A small class-conditioned image flow-matching model, trained from scratch.
Data: trained on photos of plants, animals and fungi (iNaturalist), 8.8 epochs.
Rows from block 2 of a small class-conditioned image flow-matching model, named by matrix and row number. Rows with one number within an expert belong to one neuron, the router's apart. Each number is 500 + 40 x the weight over its row's rms, rounded and kept within 0 to 999. All counts start at 0. Numbers have three digits each.
Before each expert's rows are labels from the 100 images, of 14976 (inputs lightly noised), where the router gives the expert most weight on average: "strongest on" is what is common among them; "patch colour" is the nearest of a few named colours to the mean colour under the peak. Only what is clearly more common there than usual is listed. The data: photos of plants, animals and fungi (iNaturalist).
# router: router (model.blocks.2.mlp.router.weight, 4x128, trained with AdamW), inputs 0-127
# up: expert up (model.blocks.2.mlp.up, 4x256x128), inputs 0-127
# down: expert down (model.blocks.2.mlp.down, 4x128x256, transposed), outputs 0-127

# expert 1
strongest on: order Passeriformes
patch colour: grey
router.1:503439491475473499472510527460385519513526489503505508492529496514415528518382441442565466490340462452515530490467491416453526513498531472498539499485391482516522472470467478499521459483525513512490530507473463573490534503587475482483480519421560532490475512547478498432496529517519489504493592519505544439488487483487500520554535467491540521476480517537534544469483440577492471480485
up.0:515536496488504488560482407506539565476510431449513510493500437465533498487478575470486467465394509482501470511489499507564501478490538482522509496445445488503494477525508492477500480454503524498510497501502535467478397496521485422497505484493496497507477532484482270538516507514485473539497468497559523495545529505514501531513502481520421427495501441510480470384503459449496500430490
down.0:547529524518501471602553513513419466483509491468545488483504542515470481479445523469499480517491484561457495501493504532422494542483565533488502498496478492523475509513465478534512467494528495490449478479485436558457417463479508552554502473438603513499479519492499536558514520512453496519495521473464489525563544357511486479486485503406487588550548478504500503629527594484485501560558
up.1:456465534508488498453541500530446511581415503498522519511500495465481462574525491414434487486475413463523549574471447518462500524552508440528515450493517662487517493483451440492515472462478505510419480503570491542437545483474528574521518467493531473552491483515435509498507544496494473473471546527520486565486453485514489519522469508520523493506440526524501462476383494493547457471431
down.1:493480518499489525484463485562562533412592499517464496490463548401541536456523547535498508501511437480498505548544439516531502486467504501520478419496482337461529504518500458497464541432482507515445462429431490506568510462537575478491522527478525454433500506533545518497428485483513505561513522543488539521510477480569541444523508535481507453462518517497481486526607513508546458502465
up.2:489490513490515479473529506493513479513530494462485484402470494528527469501538503508484519375508489552533509447514498495506529482463484464514502470488498518463512676502468376475576466457521513486531539530534478467591495504473466461478497467466497468585513520517392464486473439487478520452479474524491449444529439494497519448535458460520506494530477447507536442512603457495470546472492
down.2:472531481476514491545530454520517512515529498540488521428490492457472429500539521506469503617502554531563488548527504452514529526476500483507488536499449544494550356489487624543466542512497509539526461553548546517598463485459498531495500478482457450587471486502394489508505555477513556481459553544500510527520445512484527446471459476472504478477488447511482462432584491491521524530534
up.3:547530454497563484550477569484500503478462523561507450551501545570471506568478465556495493414501550471562515545500545527491486514482545492479479445466494471483528472442511466541508422511486493466445514474573519507537471549501468477456483484490497481397445522472571505466505571504529443464537493422516445498574475502471567436562454484446498555479460412483490580522492500488473484427547
down.3:444545433488447492569503469442513504465505500571482563502509425534496444449496503464494496414495486515500454525524509525502485578526542504417497446506473495475490455410519501513534479517475461485592528505418528499476468588491433460562455496525462440586490527508422511525547514479447460495464496491497528503549474513487458494561448540603521480548458461507486455473502501480531466559436
up.4:441514564521484533499545456478514618502512453447512502504487580493503493479509534496505500510331488476510472522470479452466537526513543465485348507576426481502516474463480509535522481520504511496518527496507405532512454462468511504558505507539482480508459502503496487494520494525469554418502491526415462441525489623490504509515505556531548480492506517499515514519473480468518506444561
down.4:471444445481495520471493548508631504529504501473472492512508573491471448499490470508547477496521505482501543509500527480525488522496456494515466491553529489506508511483474503476489506480508528499501494475505516457500494480483505505443503448586441486498515557508480509481484507509561515434510485504497535454450493782472504471500525494537422477476569496444434500498501463468485485509485
up.5:506486484492570559446497518521492521407441506503526531543500464566447512415474501456564540450487512517427498451348508432524493508475500479518556550521506497578507472444502361468501511519530507511537484542558489510510534469523481493560399527501483485483496490456508519497480463518485488517517488514510512564492444454554458510466525597559498539541467531497555515476514486532499530534501
down.5:495487456484464532459507443502535510582561457491461489473534554549524490588523529474452526445513480541563514447638475481482530494541492488516556578496473515535529442481494357486516523485488497490541480495449514506464523508484455557448403511505436482512539506476490501542434445463527496465471469566489534586495532474461558485485507454440553515489490557502458498524508544487514550496481
up.6:542549544518531516505507537449496465480529444458536555477546493555493510503473523559408542524505493528544569503509479452548496547498520517487502482489568486566500499514521545430534512492486508452472494604528474530476608547596564511480557583502461488497474377508496511566498526470484495587524505545563538551499555456505495515445444466506499496555485570509494504482523514521469495453554
down.6:454509486528484462508509462452472563537470466466510466546529518464502542527467465457533527544526459474446506505501505440501430528507469485448509491504435524590559468519494543562524538448438440568531496435458513504542568540473540483430578498495426468482462415522499480480572523468465541536524521518488520549521456495489488466497472491475503539463405483503510471525454568595582554571513
up.7:426521422507459461479485502512442455534555590510508478535516516511486469457464502563422441528460547468510472527496491475547499545513562520480485486503577568492520491533518454492542507533503529458500539530461520426519563480457481544473507457538502509496502597436538494484526499477529448538500444517488461504490457451566517559453495514487512522597461604473598492541510490518454495427421
down.7:477466483513545537528458509476481541486466520503459500509454435484561429557597486464453456505501515483488525505556500479552494548518560459486482469491487433529476480495506495512480543445482437535490536513543509500551558495481463417492423473539527454499516578548466514511519477511490486441509524510473474525478424431468510511606534576484490445480417577478405521515434533481426487554560
up.8:494520506489440448504530550538521519513479563550525489450495481490520456597460474469460501531478530483547497517442548486481544495501507512463455553479518404489529564535424453444517514533537526472401430533550528533535502480503546472563476570536529431456526549512448501430450490505516444518557554497516469532509518501504580506517471573487480533535478461526513517478398494543560493560425
down.8:437536511466542463496456488567525535448537526512493496551528548490459498414530516487484519530513526454472469532526565466578481528489514515489459555485474572485493607514481475567423546508511535485469435494438518449484491489503545523437460533515517460524524561539535510443416501484474443492419479529513536541514423475496418546514487451512533467426463517512490525486584497529553481454587
up.9:523495477495520570500504557492404507462514531515563487507496399519441491532505519537497525516585457466518447539499520495526500504522517454497477549592554468508518495501532485407492467531463437500435510539493535469462528484527505526505506571525447508508585423512479499424514487465444443533468516533495495565490463528558529525549513438529546451443522525586432477507510494583454467582491
down.9:495545496511485545533511426497476508515484485443536490495476563433550537497525480508476470487432489497540602500528458538491485492503549546501432494493535535481548528530505502580521530538542493457554475470506476550480520508430548521470478474552386521521600449471495525465497455498504472480523477475500554456468464528524501532482494477490585519537443509571511492508497517653468464399451
up.10:554533509522502501517558534465545506486427512507488472427497543481510398490563500536473482503519497477481439455552508504477492534483526470527532468469532494503465501490503429568476471539460526541454464530427558564511510460506533526459433470459463394550532468479494542503614486506554518482516513401501443514545541510539479529516546489477470486442499609444475516458458519450549491431546
down.10:540526466499492515454464495493506517466462476523466474455502494516469508513462520542443504494477482487484516485519450508458451576514531533456556521409469507471470518537548506470541473495558506485535495544476388445566529534552491475575541519471425468526511551521499502511416539489478602581510510561464584544576510472524507469445453497411477468512506632443510483530472517493490477523472
up.11:536496515515491468436546489518479538502506514470450491508506516452451471498515499461562492484577601501544551474504499436402503472484585494519602465432512492530513520493493505599532463517488526498415506521492485562455509589560501445513493522456520457492411460520502571465522513519548500478479477444494532482513558572466493484479529490517449511398487500507417454532482467530469494523432
down.11:493513424468510524521510535509511472490486511461434613489490466528460458481523500486519395485401509524493445505514523492557519441494571535505499492481431499463518425447491485459498505494474533486518503494497449485480459544483545547453529528432466487478460548500490492588505447500503473459505509580513525490520586613476531506524517523587578519601495504527570526480503488491509555455560
up.12:429527504489457464448635430456516507497505499481510479496482472499458516501479534507508477620504521480442490446564512460500493512434484481497519545520515510396473599501482523485566490493490490503436562467488508504459494530417602542471547534486513515477550493510431514505523444499494556453522562477483570468502464555496540475459436450518503475521483498510511484447430487485415528465495
down.12:462468477519477484462487482540555499455489544517485474488491528540493501480457493513488517358513486472426479533545499525451486473398466482494510446514526520594433370517503473490449473508504498485558418507495493513439487530473397525513457512466506588497427527487415517488461548503501536471541449534503443529472558486457565489517522480516457528503480513529517486525460484508572543529443
up.13:470467485521509512456490484522434506489421492503470549474504574547475468487474491587479520493489508525610523467497534470472546509439499506491560527466482430477577427519566486534561567567486501510486407522409489522529531512500477534510582477458528501418499462628421524468487519499511484465496497496487514464505468517501535554481480472536493475493450557508522500514614527518481514528459
down.13:513459457487513461484506507471497509502597515502500496554513451516531486537541489417523501474500573470425529458491539474521490495606520489534493516488515596451452427517458490477533596547467502503505423507619467480479522522518456535518516501455508531593513445611599528473522515525515470513507481506504460451507453501519478468509470505473471509478467512479511486511386448502476559510460
up.14:456508545490443411510416536483457470540433573476535496488402450549484467493511639542556420505520599496498593497493500521470461514483533524525539445531511496521522472462462507479455498483515436540486552473477496563539517471468517558538500493552497425529489448500513465452458457480537433500492454494506463531513426497474509526529482439467475530478527532492478433517481550504466475510479
down.14:541478550488537463508560515516465505534537477456510447507500540552459505489501386552368448483472590521551393533520539468536495497518450517516559490444509489526498524476490486515493494456491509536517547588540520474544511445479462417514574498558477480491502519497491442551524513509538457475502410489541565443534507549489489442467484454497525493524499566526491529457455515579538529478509
up.15:445478535517463548464431604455493510490483418477545444494527552572524465546490515535483567492476456479499542504519535571522457471493554545508497434464486497502515544490390469536500490476531470472521488501462619466543393473485519497480440483515533540500436490516529461505486512481569486529482496486519491445516462547561504525585483449531501574495486562434478501467461489458533461527453
down.15:551443531480500482459554468527516523506497540471535563476501459493508501467499458495445535484506442466535447517491501548482493444508519434433541446552489498456466589504480456480527520504525556466525504549508347569474456491530505425552499479533509444539459490440469477446556500489389434473493523489462519511504527561475507407441487465469498470494486531421467523537487497469493426468493

# expert 2
strongest on: class: Aves; order Accipitriformes; family: Accipitridae
patch colour: cyan
router.2:512502499547519432478461401518567489525475474504479580506543503507520505527517543483549524503695500544472501525493494574509487530498472518497563469452526514492516529446568533496477538537534538497481505556507546475516489530558497521508501488626401501473509458510515451503558489533480534497506568492504464464423463469535495459471505494460482464539497451466546509511524507495427563519465
up.0:478522505503482510520544429474490501502512475479536535493453422513469514498510340469355487498431487532511492475514477472544499462509461540484497460498481488532482562529447525421510482517518586498527486442509511482486445547464489541474498567437516492480452537548508482542471520509450587544462617468519498518559538480441464531471451446471511503498512472534508517546471509468476494502579
down.0:480594498521518539500486489473470538482497505488522515517450506492533516497442383518652526511485503493476501530496511536581477512493510501461539522492505510508477481501429496546506484505521434486522500509490495477516458585584526484532484549527469482505460515536503544469551515502492522463519603536498439597527515516605515471487493504428538459533490479539579510491519505421486461379531
up.1:489546527480496522431566514478516466509492614512524533540536481549382384491465520422518515457469517549477438495501442470513453555514510514500590452494482475527511497535506489500466539510552496469547502544482460592448571539446508516525505449512500579512523517523512508443555467431552488521498511519530460424460473501468499607478535462468505537523499500506480475507550524529481448461508
down.1:533550528467509473480518487478429538459511506496487485499462511518500432510507532515430530507442492501463517491494470487490529522494575494468608503509515498539506477536508483444549466549508398557412494534504548394509555563547526426477488459498468424460520549502466431519481427470528532444516491504500565543518452534503487444521538463478541571461446478518483576565464468576515566510493
up.2:500493527524469519532511464506533543530510632413493577514418474470401488523452442525471483531478541498533525514504513448515495482515503599520436496499535497470560504513449472525431481502518457522481515529500484463522479496554437476495368502484458437542429550471449543455512465512490494528510498458521467536567469556449525498514526515474431504475533551451462537593467511499488474491525
down.2:471518522453509530489556488494490472476496481494455397517483456476551408509505468503547441531449532453508455547532491469588506506505497501480475505470444499487439492537494510411480517532558484500507502437485502550502475550492463462494379537476458513505480483520518495606455465493566444411475470569488425545584477497470493472489527528517474418485509547486456555453530430524483456461530
up.3:538488539485506503448523658496497472520508488477511492525519519535527514489435600485689440482484452500489439503500469425407516511503534528533487506511497511496500537546449521478564495517521470491516487473499628528454538485442515522485475516448500513482500490562526492480479515433550507514509460533515516464477570506500506524476499470481479502479535507541481550573497488441474502542469
down.3:521506535556499490480532499539487529520517445512524510480431527477436554482516460484312468491452518479500524538501492429453525475523463506476474482502536489458515476591562489498504497515522600538520458496542448537466547526515493513449530450507490482479506462480500474577599443479514490507496433481497568423509542528443493510464522458487520589492488475555479485553499473477477432511570
up.4:499475625459508525484523489516483494572530531477480421497541476469534514482440556507471531460612489470520480472502560485461458502501548527479548517505490453532498446442548490453490495467443564547520524486511434470471541582537547499517450433427493500517605446544471481520510471490502458556482473501526559466551509490516461486504511503427498438437447466497527450488427490562519503513431
down.4:519486550484500496533536557519444433513511531424505571516472463477507524495374539461502522516397503462513548528487508515445544549506467480480463506428479488473495485495526505491493534523482460496503488489516451487480464539516511464510535537414545452516547416456483509545466518525477566557473462489482504467467504295448503484468463490568515500526490517484530522500499515545453471522557
up.5:507521493501504496457492501528550495538485463442486469504463472560453439495532540500449483506550467555547588535512542445495527442563460528403524507504502536427426498452548511517475487539401540501448454528524528486523488513498544538575492534447481482538582464564539462490492512480513446479462502521496512523506430505492487471456543479546550371580422469477504478531511459453442490506473
down.5:455460476449507467512488520516514384519495438463465527498486446432485478481515510471474494517386545506540599462521512475440560511499459429517527489509575535562435520447403499478450510486532529457498470441502552544585581476477438481441517497528584474528471458451503533548459509497534512463504538457533463479553482465453480542502490478530450448507533515462485519560508511507507472526517
up.6:498478462464515500466376498492536502479476493535417483524362554495495446478493492505523529454542548464519513504487462522508416444503563490528496472510514514528551493518476505490477503556550513471401485508486534481468445482510489495524485536528488555525497437453527500528525487448531490490534485561479477451484504509405537523513531503506558501511505404515535432404515494497400412432466
down.6:517520499454489460504624508478562464488522487567528516529456445508522555505499420504534501481477536468481500517500449583428567510481430467457492477486527479502458478594538493425487513596504522477524469484497475483554456538470496481501480549495469438503502528477493550462488454484496566553461506554472543432512499482488464485497530429480502458504529395521445542521481537549422553562567
up.7:468488483511520516482547420516492527428531569643513551485564493443469455545469492445416550517523539488499539493468519437512456507511536461488495501471539507542502465477483508578440523501449507537542521506502494477519477423468437472521482530465486422482563490450465512517465518553604540455505527480504539495496458510482509565507454524565500562544469589506502511516493504547520549552577
down.7:430499476489486495516478565529531542549477458617522447497555465475573510494467425476456498514503529499499448502541523439493536476523531456520540489468506520561500522472462526425458535497511470546512520501500545542532434464505463533497464532456475550501589485493482512580435503510473499527484573479530434541505460497486471469505501543459548453453416575619490515476484484612493539479480
up.8:471537467479503486475498541575510516488496511454520465618484494506446560492465493533522469484473518480549547470482457500476612543498482540465548456529491477475452536459461538417536504517481488391579493482517478591417452508513509522464502485464560409502559567521519510474491395475501539477514501515495549495458511524551578488456502498510502445494517502463497518467486551522444453422516
down.8:476510514385513451467518535457546498486476495502448510580521530508527508517496466566542562489587504537554460512504492496482543525506520550536518540522566481510399518512480478486534535526493549534469522419521456484489505489558495474568504500492503398547492478452484508559558614440467509507493455500496479484492456455541606566544504483506486593491493521578498488475491504506563464475548
up.9:491536450499534540634515459521482504430531530495556438462471539536476494538454485553546443541532479483550563495500537470487560491532502541510477544473450490554496541550464540524495520481476479525500529483493384501533598553484552496501522481499604487485450482540485464561518462521521436552448503538481448548463476537436519505469509507474474474489471503492537465461509542448497393565473
down.9:519523464563505538521499450501532482520516478482480457510459478486498503512631506525548451509457463466434536515515461508522439488495547553485498492498543479532504543570456548425500526519509565516527527538493538565492580527472562437458511486484592525541576532498514507592523478483486474562543381557513474567516445499559518562436501522539480491514482474454461494554526509447474474461540
up.10:507444556440510558400503557475486467540499478529468484464460535488451541547511494495454472516610478525457602518494530519500500441502502500519537503473470500555520509497537505530537507486485429538469520450515502424532481465475515561481496534505434485491540546509501462556408500533434563529461553536499495512448516426487500426509426566470529543432456553517506518515525505457409498467434
down.10:442415438485488537501492529522499538525473478507542527489501476485603485498528418510566457540451524489508453510506511474462469451496394496484501482539554495516473523514514539531543569498489527540499541560479508540470490474536505520570539595486446540504402578536489537515466470487527487457495444561502528494473496456454504558488418487461536481549469582508415487459503458449456489562555
up.11:513500487499513548497499486547503531502529494507544494419451447439536402496467506482511563526528513446513474513532491512488516642474503560451503478484525486547478471473529517502528518481484523381527509441478515520442538534531492484545459507496517534490477490512513514490518442580529579535539488406510535500486515506519465570444498523539520499461515483432512525547450566544429373458444
down.11:503451506499500427509557538515426505455491522469463483576542614470520458490527526505470580489406538576471452508479492440478488463506516564446511501491509501525522454532461518492510468479494491445553503595487475461544556553500510506475464473505539433460533495519482487493476435528467628512459546481502471536508503518550537582505533501523476502472462437510498463460525434525493583517575
up.12:439561520497537502527438507600500484577558518515453508584514415419509479497496454535453463473502505531450464436491510497518508495474534497525485505533552477441542467385440465447554528475496495543437515484505533487513463587473436456460446524477495527590483489543476495506533526453487511522559488413464490445533536510482502468469502448459481418503447491517510558537510479538473485548483
down.12:557559504515478527548543525565537496367475476482474438465548485451514486489515498446538495483480505511497474485499460490580530566503515487591462479533480524472460427437481497554574548515495538507444520495490503488445475536506469532530422562496402484432499503570492491486501494530482504515450559440492428494520441516436484488567560506557470433477487501466555580483494531543489498487473
up.13:464457543532514475490538534503484480515569512508456450486537493484523495549496518505480582540526464513501542493504497597449499538499431459542575497542495496510492445372550498446477483492494480477504482531494467437550569500521460465495523542467562506529578450556537503509445489515554546467433507488483488527527405623488556442519450448508524499521533506476505473470505407514527548531559
down.13:545459561508511503607490510502508547493432492412513496467565480514477512471480463495499569508457502518491426505494503595488456530477447533584486519488516531530517513431520514557538490487559502504526519497485529578452571517492447508481565495498464474481563488505445532492528519519429582558513563494536572519455499534446455515559474500544496553439453562535482533472469566508570523450447
up.14:531488519483464499455437488488469482446545482501486466476434498436499499527536534464543451550412473438440545494536650419477514479514518421515491491486521510419507584496506487512529513521486473569436473496491519461484439496469530552536441455530454539494470490586503524497466534483553473529503490461498438483593459516463540487512528487511475498513433494507529505537433506419475508579492
down.14:523505512535562506502575507456418531472473494489518501512500529502507524517485438535499479536561509487548490498463589445436513505483489454518532486489474491383542585560489493507561530611539559529507481479494464585472481515561524536441423463591459546523452458529478554523554451456542464451500497482522521523499539469457450503435477473489548521475485498527460494540561474444486448458493
up.15:470535494560469512461518496506534538478535580495457526517538498519461537513467505520448499495421497508454435472512487531546476486495484493465523476476494474501560519450440401407466463483491411498504419500514581499469519521494554408508509516449540482462475436526484493468460465469611407559494536501445462474510440481500487434417430477432538486542469530538515543502520468522497528534486
down.15:483569442544544530474504453473522506487456478515491453440457531541548512475483490459497521513559575549531495475471489598637491521499558479535600499465531503546456560496479445601524477511510491496520477492475450498505489600521538471472476474484509530542508414597500518520542507486545514454472485546505511525519475481518457496498473500503459552435565572549434494506490496464536471487549

# expert 0
strongest on: phylum Arthropoda; class Insecta
patch colour: green
router.0:409513512521497561532529521512491489480510559501490446486482526494496474493562486529364495505498522487510443479516485498522499515480480508494415522526537515497487519539403536530498473500465517555571489477492548464500482463399498462528502507478528511519508549511512542562479517482486488498499318468520520547654529517516488468470434495516523503469497522523457490530508550453513450559533
up.0:576496438511508514510514492520486529573521496544507478549556440549478546548493529442507490493498478586454544464466418481467486471529505497483556558528496456438509463454528514537512572473462479475506553501400489469443492428440450482450493454475462505508484540431414462525491554599456469534556464506489493488492591526487470480556458454469501497566472475445503545460527487484472458511562
down.0:569506453499502495505474482476485482513500536537491422522471567511476457497542586516493425506407512540496411519477517423581459526522493519513572511531500484527514500438532476503608426531499490512458484478488466488471487532567508431548509532468366474486503602521444483501472557507546492540532473519486522512512512486554485517463482424500466491458442509474526448510527476453525525484426
up.1:520584476510519501525488502449534516580487484486526455595533494511505445510454556456497547469494532534444508486494497547533463506500499493376546501474508605472501501507529562509566427404510540478406490518441510525439480505496535496528494513479553463434492501445403507508485448553497502492543480559484504542533547517511601523555505541517492539502477489477488445434549489478552522485477
down.1:568412477516496543512501512517483534550467508565512450559517479559523473508509536477481508558505528526437456508514488502504474450509470519568494481467527594534480496464508439549518540628478497535434501503447452518427547514497461473480527474481431471429499475546408522472431540483479505491532514489504489516541518471513567475381453531563492491443460507495486473432557458447448486517500
up.2:534453431449513502544535465477556480492460576456441476502526529465479476484514514489524566498483597545483536482529503519515487525511473537488445499426520495513418470539511510507499506475546478513541475471460375608508580507480468491543499444511509550520576628505538509593487511560508537446494469513513446465498510489451472486483495468523476489484497522452494432522507457475511517454410
down.2:451488497525505467518481541453463522508527479468490505454569513512554468488545489540570519552566530480484546517524514560514549463510543472488415491500554492503563463499479455456476469490459582520458428479560500440498537540558463513423538525449527456468506639517453491599499481487546467500527441515475540473518501427502493506523507515431528453507539477513503562507511525414534553556557
up.3:436559511502567498459536544590507502421495592482522481537510538529546499525451424459512555440512462480448537444473436513566467522489542521549516522501457462428486468602467496488474443542521529503436556526456432454532484484549497565474493518529558501506424500481497515549499503506476506524533514468524476450475548481515489603426532510491417492513478481550542475531492453525509501488442
down.3:540577457525457511485377472544507520529449430458498559473522504514564500516573551543516560463456437476511425479498446509531519490529559469504556518488546502474499484517475512484503438540552462556523541460551634515521529428499479552539434490547558487501480497527536523583555537532468435515455561507503452538486449507494526499490527499517510458524461511543468489488532556451511465514528
up.4:536536492548568394476579506507525502452504507488579498526414523561553565571507490462489497529538499570507516539477472473478496489470485525490513504499513572493530516519554473512525416556494503635546475573397511477505525496476507477497392493501486507459549507484459512496484426497519499490407496519486560475533499513518534512470438486516437494521487505518459526504434514484480489524589
down.4:520471465533550461500507495526481511446560493496549554498495458417508507596525470466485542462472510513506492414454536498505460540419478521469491488527490569489529446440530490515464569451520516350509508493361486433511501453485447532501591512514513512470481438473470488518518563462489494473425544516464523525479510467539538510544533543453471516467463462497494475496442500492500437485536
up.5:496536477468510527515570479546488503470471465473543444514511539539469474501489501502541524481479439566464426466527466468592513449487461527561562505434529487397501499512508518456535479514549485513472501532471540535503579531511481456577508511504480462474549520467536509458520502489407562425459479475488509500404578464459478510545520543517545525520508545495502531484517418428453574399474
down.5:504575572551509518518464506444457503478453505575492522504454494528572566507545511500492520530520466569483575551513454468472507479465511502421515475495534509516493488550440505528529538487470522466545487526500406459512582533454478461461530484506479459491497555522508580563501510445614472609482509591524573549480544473478500559417472489506496507518537506521449460517533487511561478513514
up.6:524430478441574528485469440476576478517527466574511503542461442498481561509505483479533582431503418576482536533509497546490554446519514518544434499525526503515501531487526506523465528506562446499461540582514497525534490550448440536388499519543497493486445555477505468519533484441509545584509531528520426511420503447479445500468503477512492481476426552525528506433544515452502479468496
down.6:440564433513487550529531544515573532512566502534564447501488522498512501529482406508427451469509507486491593496509529435520512522491458634521485503535493521542523408498520489515473493465530466528430465449503499479519471450612482554462505563453532523463525493508472494533495453558499501543472428500555488482497522526536522447541429530442499431529502513468467499493483494504522574549462
up.7:497504506500522448405644517484528488503531550504470513477407542478483551481535464480476462531493476567428572498500497461431516538477537572518494514538462520514501539458493495517579491492451433553432502470547555514524521459457446545552473491444473496483529494432458501503535502509507537529517481506502565525514459486503467487423480571470452444505492492515413470597505507532500483529569
down.7:532496543492606435461486482546524494510479541497497503476559471497507464430457522516462531443476451515463450526468545508512484529388490478495457511510520505452486519493470559423481581486494480466441497547568424481470511407478469489506582465498520490452504452555435440516530531503525489493516573454488518453516425509475433507615480574510494516509486522534556456523530503522434469475486
up.8:512433465477432510531535465527515520468519485496482467545477431501471509506509452541564502479477509622492472497507430463505514431545548413477416507499506565520474538489498546529493485509460443516502460477474431444480444501541555449511494522600508508480509536511511522484520529505532508478605522505485519415465495532433393515467514527480497431478481538536504480454450458521396501478462
down.8:471437556512537496530514514509525488488457502439504513450501491495509431461484540452605524514537439473497502508444465505511457514501545478507490496502489437562460529484519518410450473548507475588492476516545569464451403457489574500455438484581514530479504512544489513469561536460464491473425450524500482450568562503505564583571551518503551488520520535532460504492526560510443562466508
up.9:503495502538544509429532474517531493519513508465525553580349541479541461528481501468477451503455517567593559503486479485422412417509468493561473509507477488480552492601472451552509485529441545467590499518544487475456564466453489531486511498491455486493447445480485520548535547541528518529525506493482477502543464467537525494479459488484445518454469520501489526563483574511472569479505
down.9:495501489403432540473500495508499499422494527497517473412394431410506483517495469482503465510484485503373493439547519510550600415531446467510486511501456579479469482509487423427523455448431478475464523529439455492532552481522474445511482523456491522457471497494465503474534588504484538492399493531460453469508501510464477480539516491494501535502490514482476518498489464560504495519528
up.10:495500508480489503492522498512516506489473507537505446454576495642481494605508510558494497545522479471394485544498454514494522510448498478546519508479529566439478534430560559552500518584507519522466461475430477473576510473540511500492398519502515523448520469487538505503424394470503492522400513490496578522508504520487514491478519519520460454521487523480475481529579493465561540456511
down.10:552419495498484476442518504455501510412514497524513517492477482349483518630512499518500467455486510451464469428500517520558531474444481467437517496515525563521526469546466438540525481438442493470494523609435479507543527510481516446553579526479449524477476481472527499506515561495446527474412494518523507515445498494489532436486456521482511505462483508444529502463566488485453482534459
up.11:403500481510543541500483508611508504473505496486504471460526495474540460539523491508472518463527569473522507596538486521489552528464516472483536427510481436491599533498541627518462470533444542491473540549493527589481496477498535482445502535487445402584509507472513486463495568496520561460463529485499534538523538494528576486568514498513520483512511537517470416556557493472472483455477
down.11:426560519524542491486493480428468494489491526537521543453475560541510488518467448473538611529437453521520505417533535500482554475470477513503499591501488422519539499513527394476558501489481508500556492428478572451480456482505474531463501498601504449544478438518492515559469453486502449565449445499480489508458528509436551570419493491487529514501494550517473479497545580470538518503495
up.12:406472517483539493561474465571547515395480444503494489511508464530494494474508539501491440531512577506473519528475443435466520545495515488459525460474528387517521547500466486503520486527483502482487499534554432519444504483501490550495507589472481503554556484433430507468485509531542625505538549476448531569550472512491514474472454580527472456473501446534501539473526499443480549427548
down.12:391525446512509446497471491452547469407472550535408499511494440468457491431516506487519498457477519457485511457470603483499521555497502543557534498502507365489460433502472516457500485474535472505499516444526456489443447457479511466509502502435532464542479536567425483491474477506486556445562452508483457414531532488520552494495551536508483511510438494477564483519584532481501507498501
up.13:449413488488456595499560517509531497534559518507510493513506477470491561492489453538492489514452589469486521514504530506440569533502471472522505514547518495481528469478497512452477495512480515520533546370519498501540587482466533485486459555382418476521509547478516472519510498520525559536496458491463461525564455542529523421547524529432508562425511527528438413524483456522565488470519
down.13:408466513520457578527531531485537492557524557524511497501504480571494447524491598534519482500585601483478491482494465519483500533513513510499491512512575511562560423504562468535559536474527537494548459525534503459575548490571517505519606528396449449497483493527526461505512467484483538521497459506485550489441433497560515508503518505478491463565510449479526551488431538485433490475463
up.14:498457414519502492551507461428445527526519569542530317474510503528487454549522516473503511497560479477530562550510480590498514477493620534501484502532520525490498516515576481531481470498544549512483556536514440482523467465501515489491499482506550487472542589503527414491502608538514489483506505525505532543462513478547533522566478490447506542514492524472457549530462505510511527483561
down.14:477502576501480519516524527514378577493516428493457616490515506482509454543494429505479501502542426517460473501516526503514470463506576459509478512499545482536481509456497508543532498508460503553467577536505564490483506499444490532537471458511473462524539598557477562548488503486494550511481479491491433543558462429449460472558559524565470441546528493497444527473508446528499442458420
up.15:479468515464509458620534472468578454497478477504472448503512489459461486469491526520498548492567469483521452483495533567522451447500465444513459494479417498469474507521484502524485481467566466562482467493507449526574498452496499448531502458545594546469563492523509465477476573422552447512502558539495496481418515514461502483552473501488525578453463511556551448378543472474521516487453
down.15:429533506464534565545514522482565493507450495482463509410494503530433561445460534555418528509458549481492493486471500504506480476438507474497488474459561500487493497527511452465522545520537558454423568577483537436529482494527537585559553508483567460462507523454493479468433494407473515522505512481492552418481515538511445536459575511488494498461474552529534543509549578463468435491527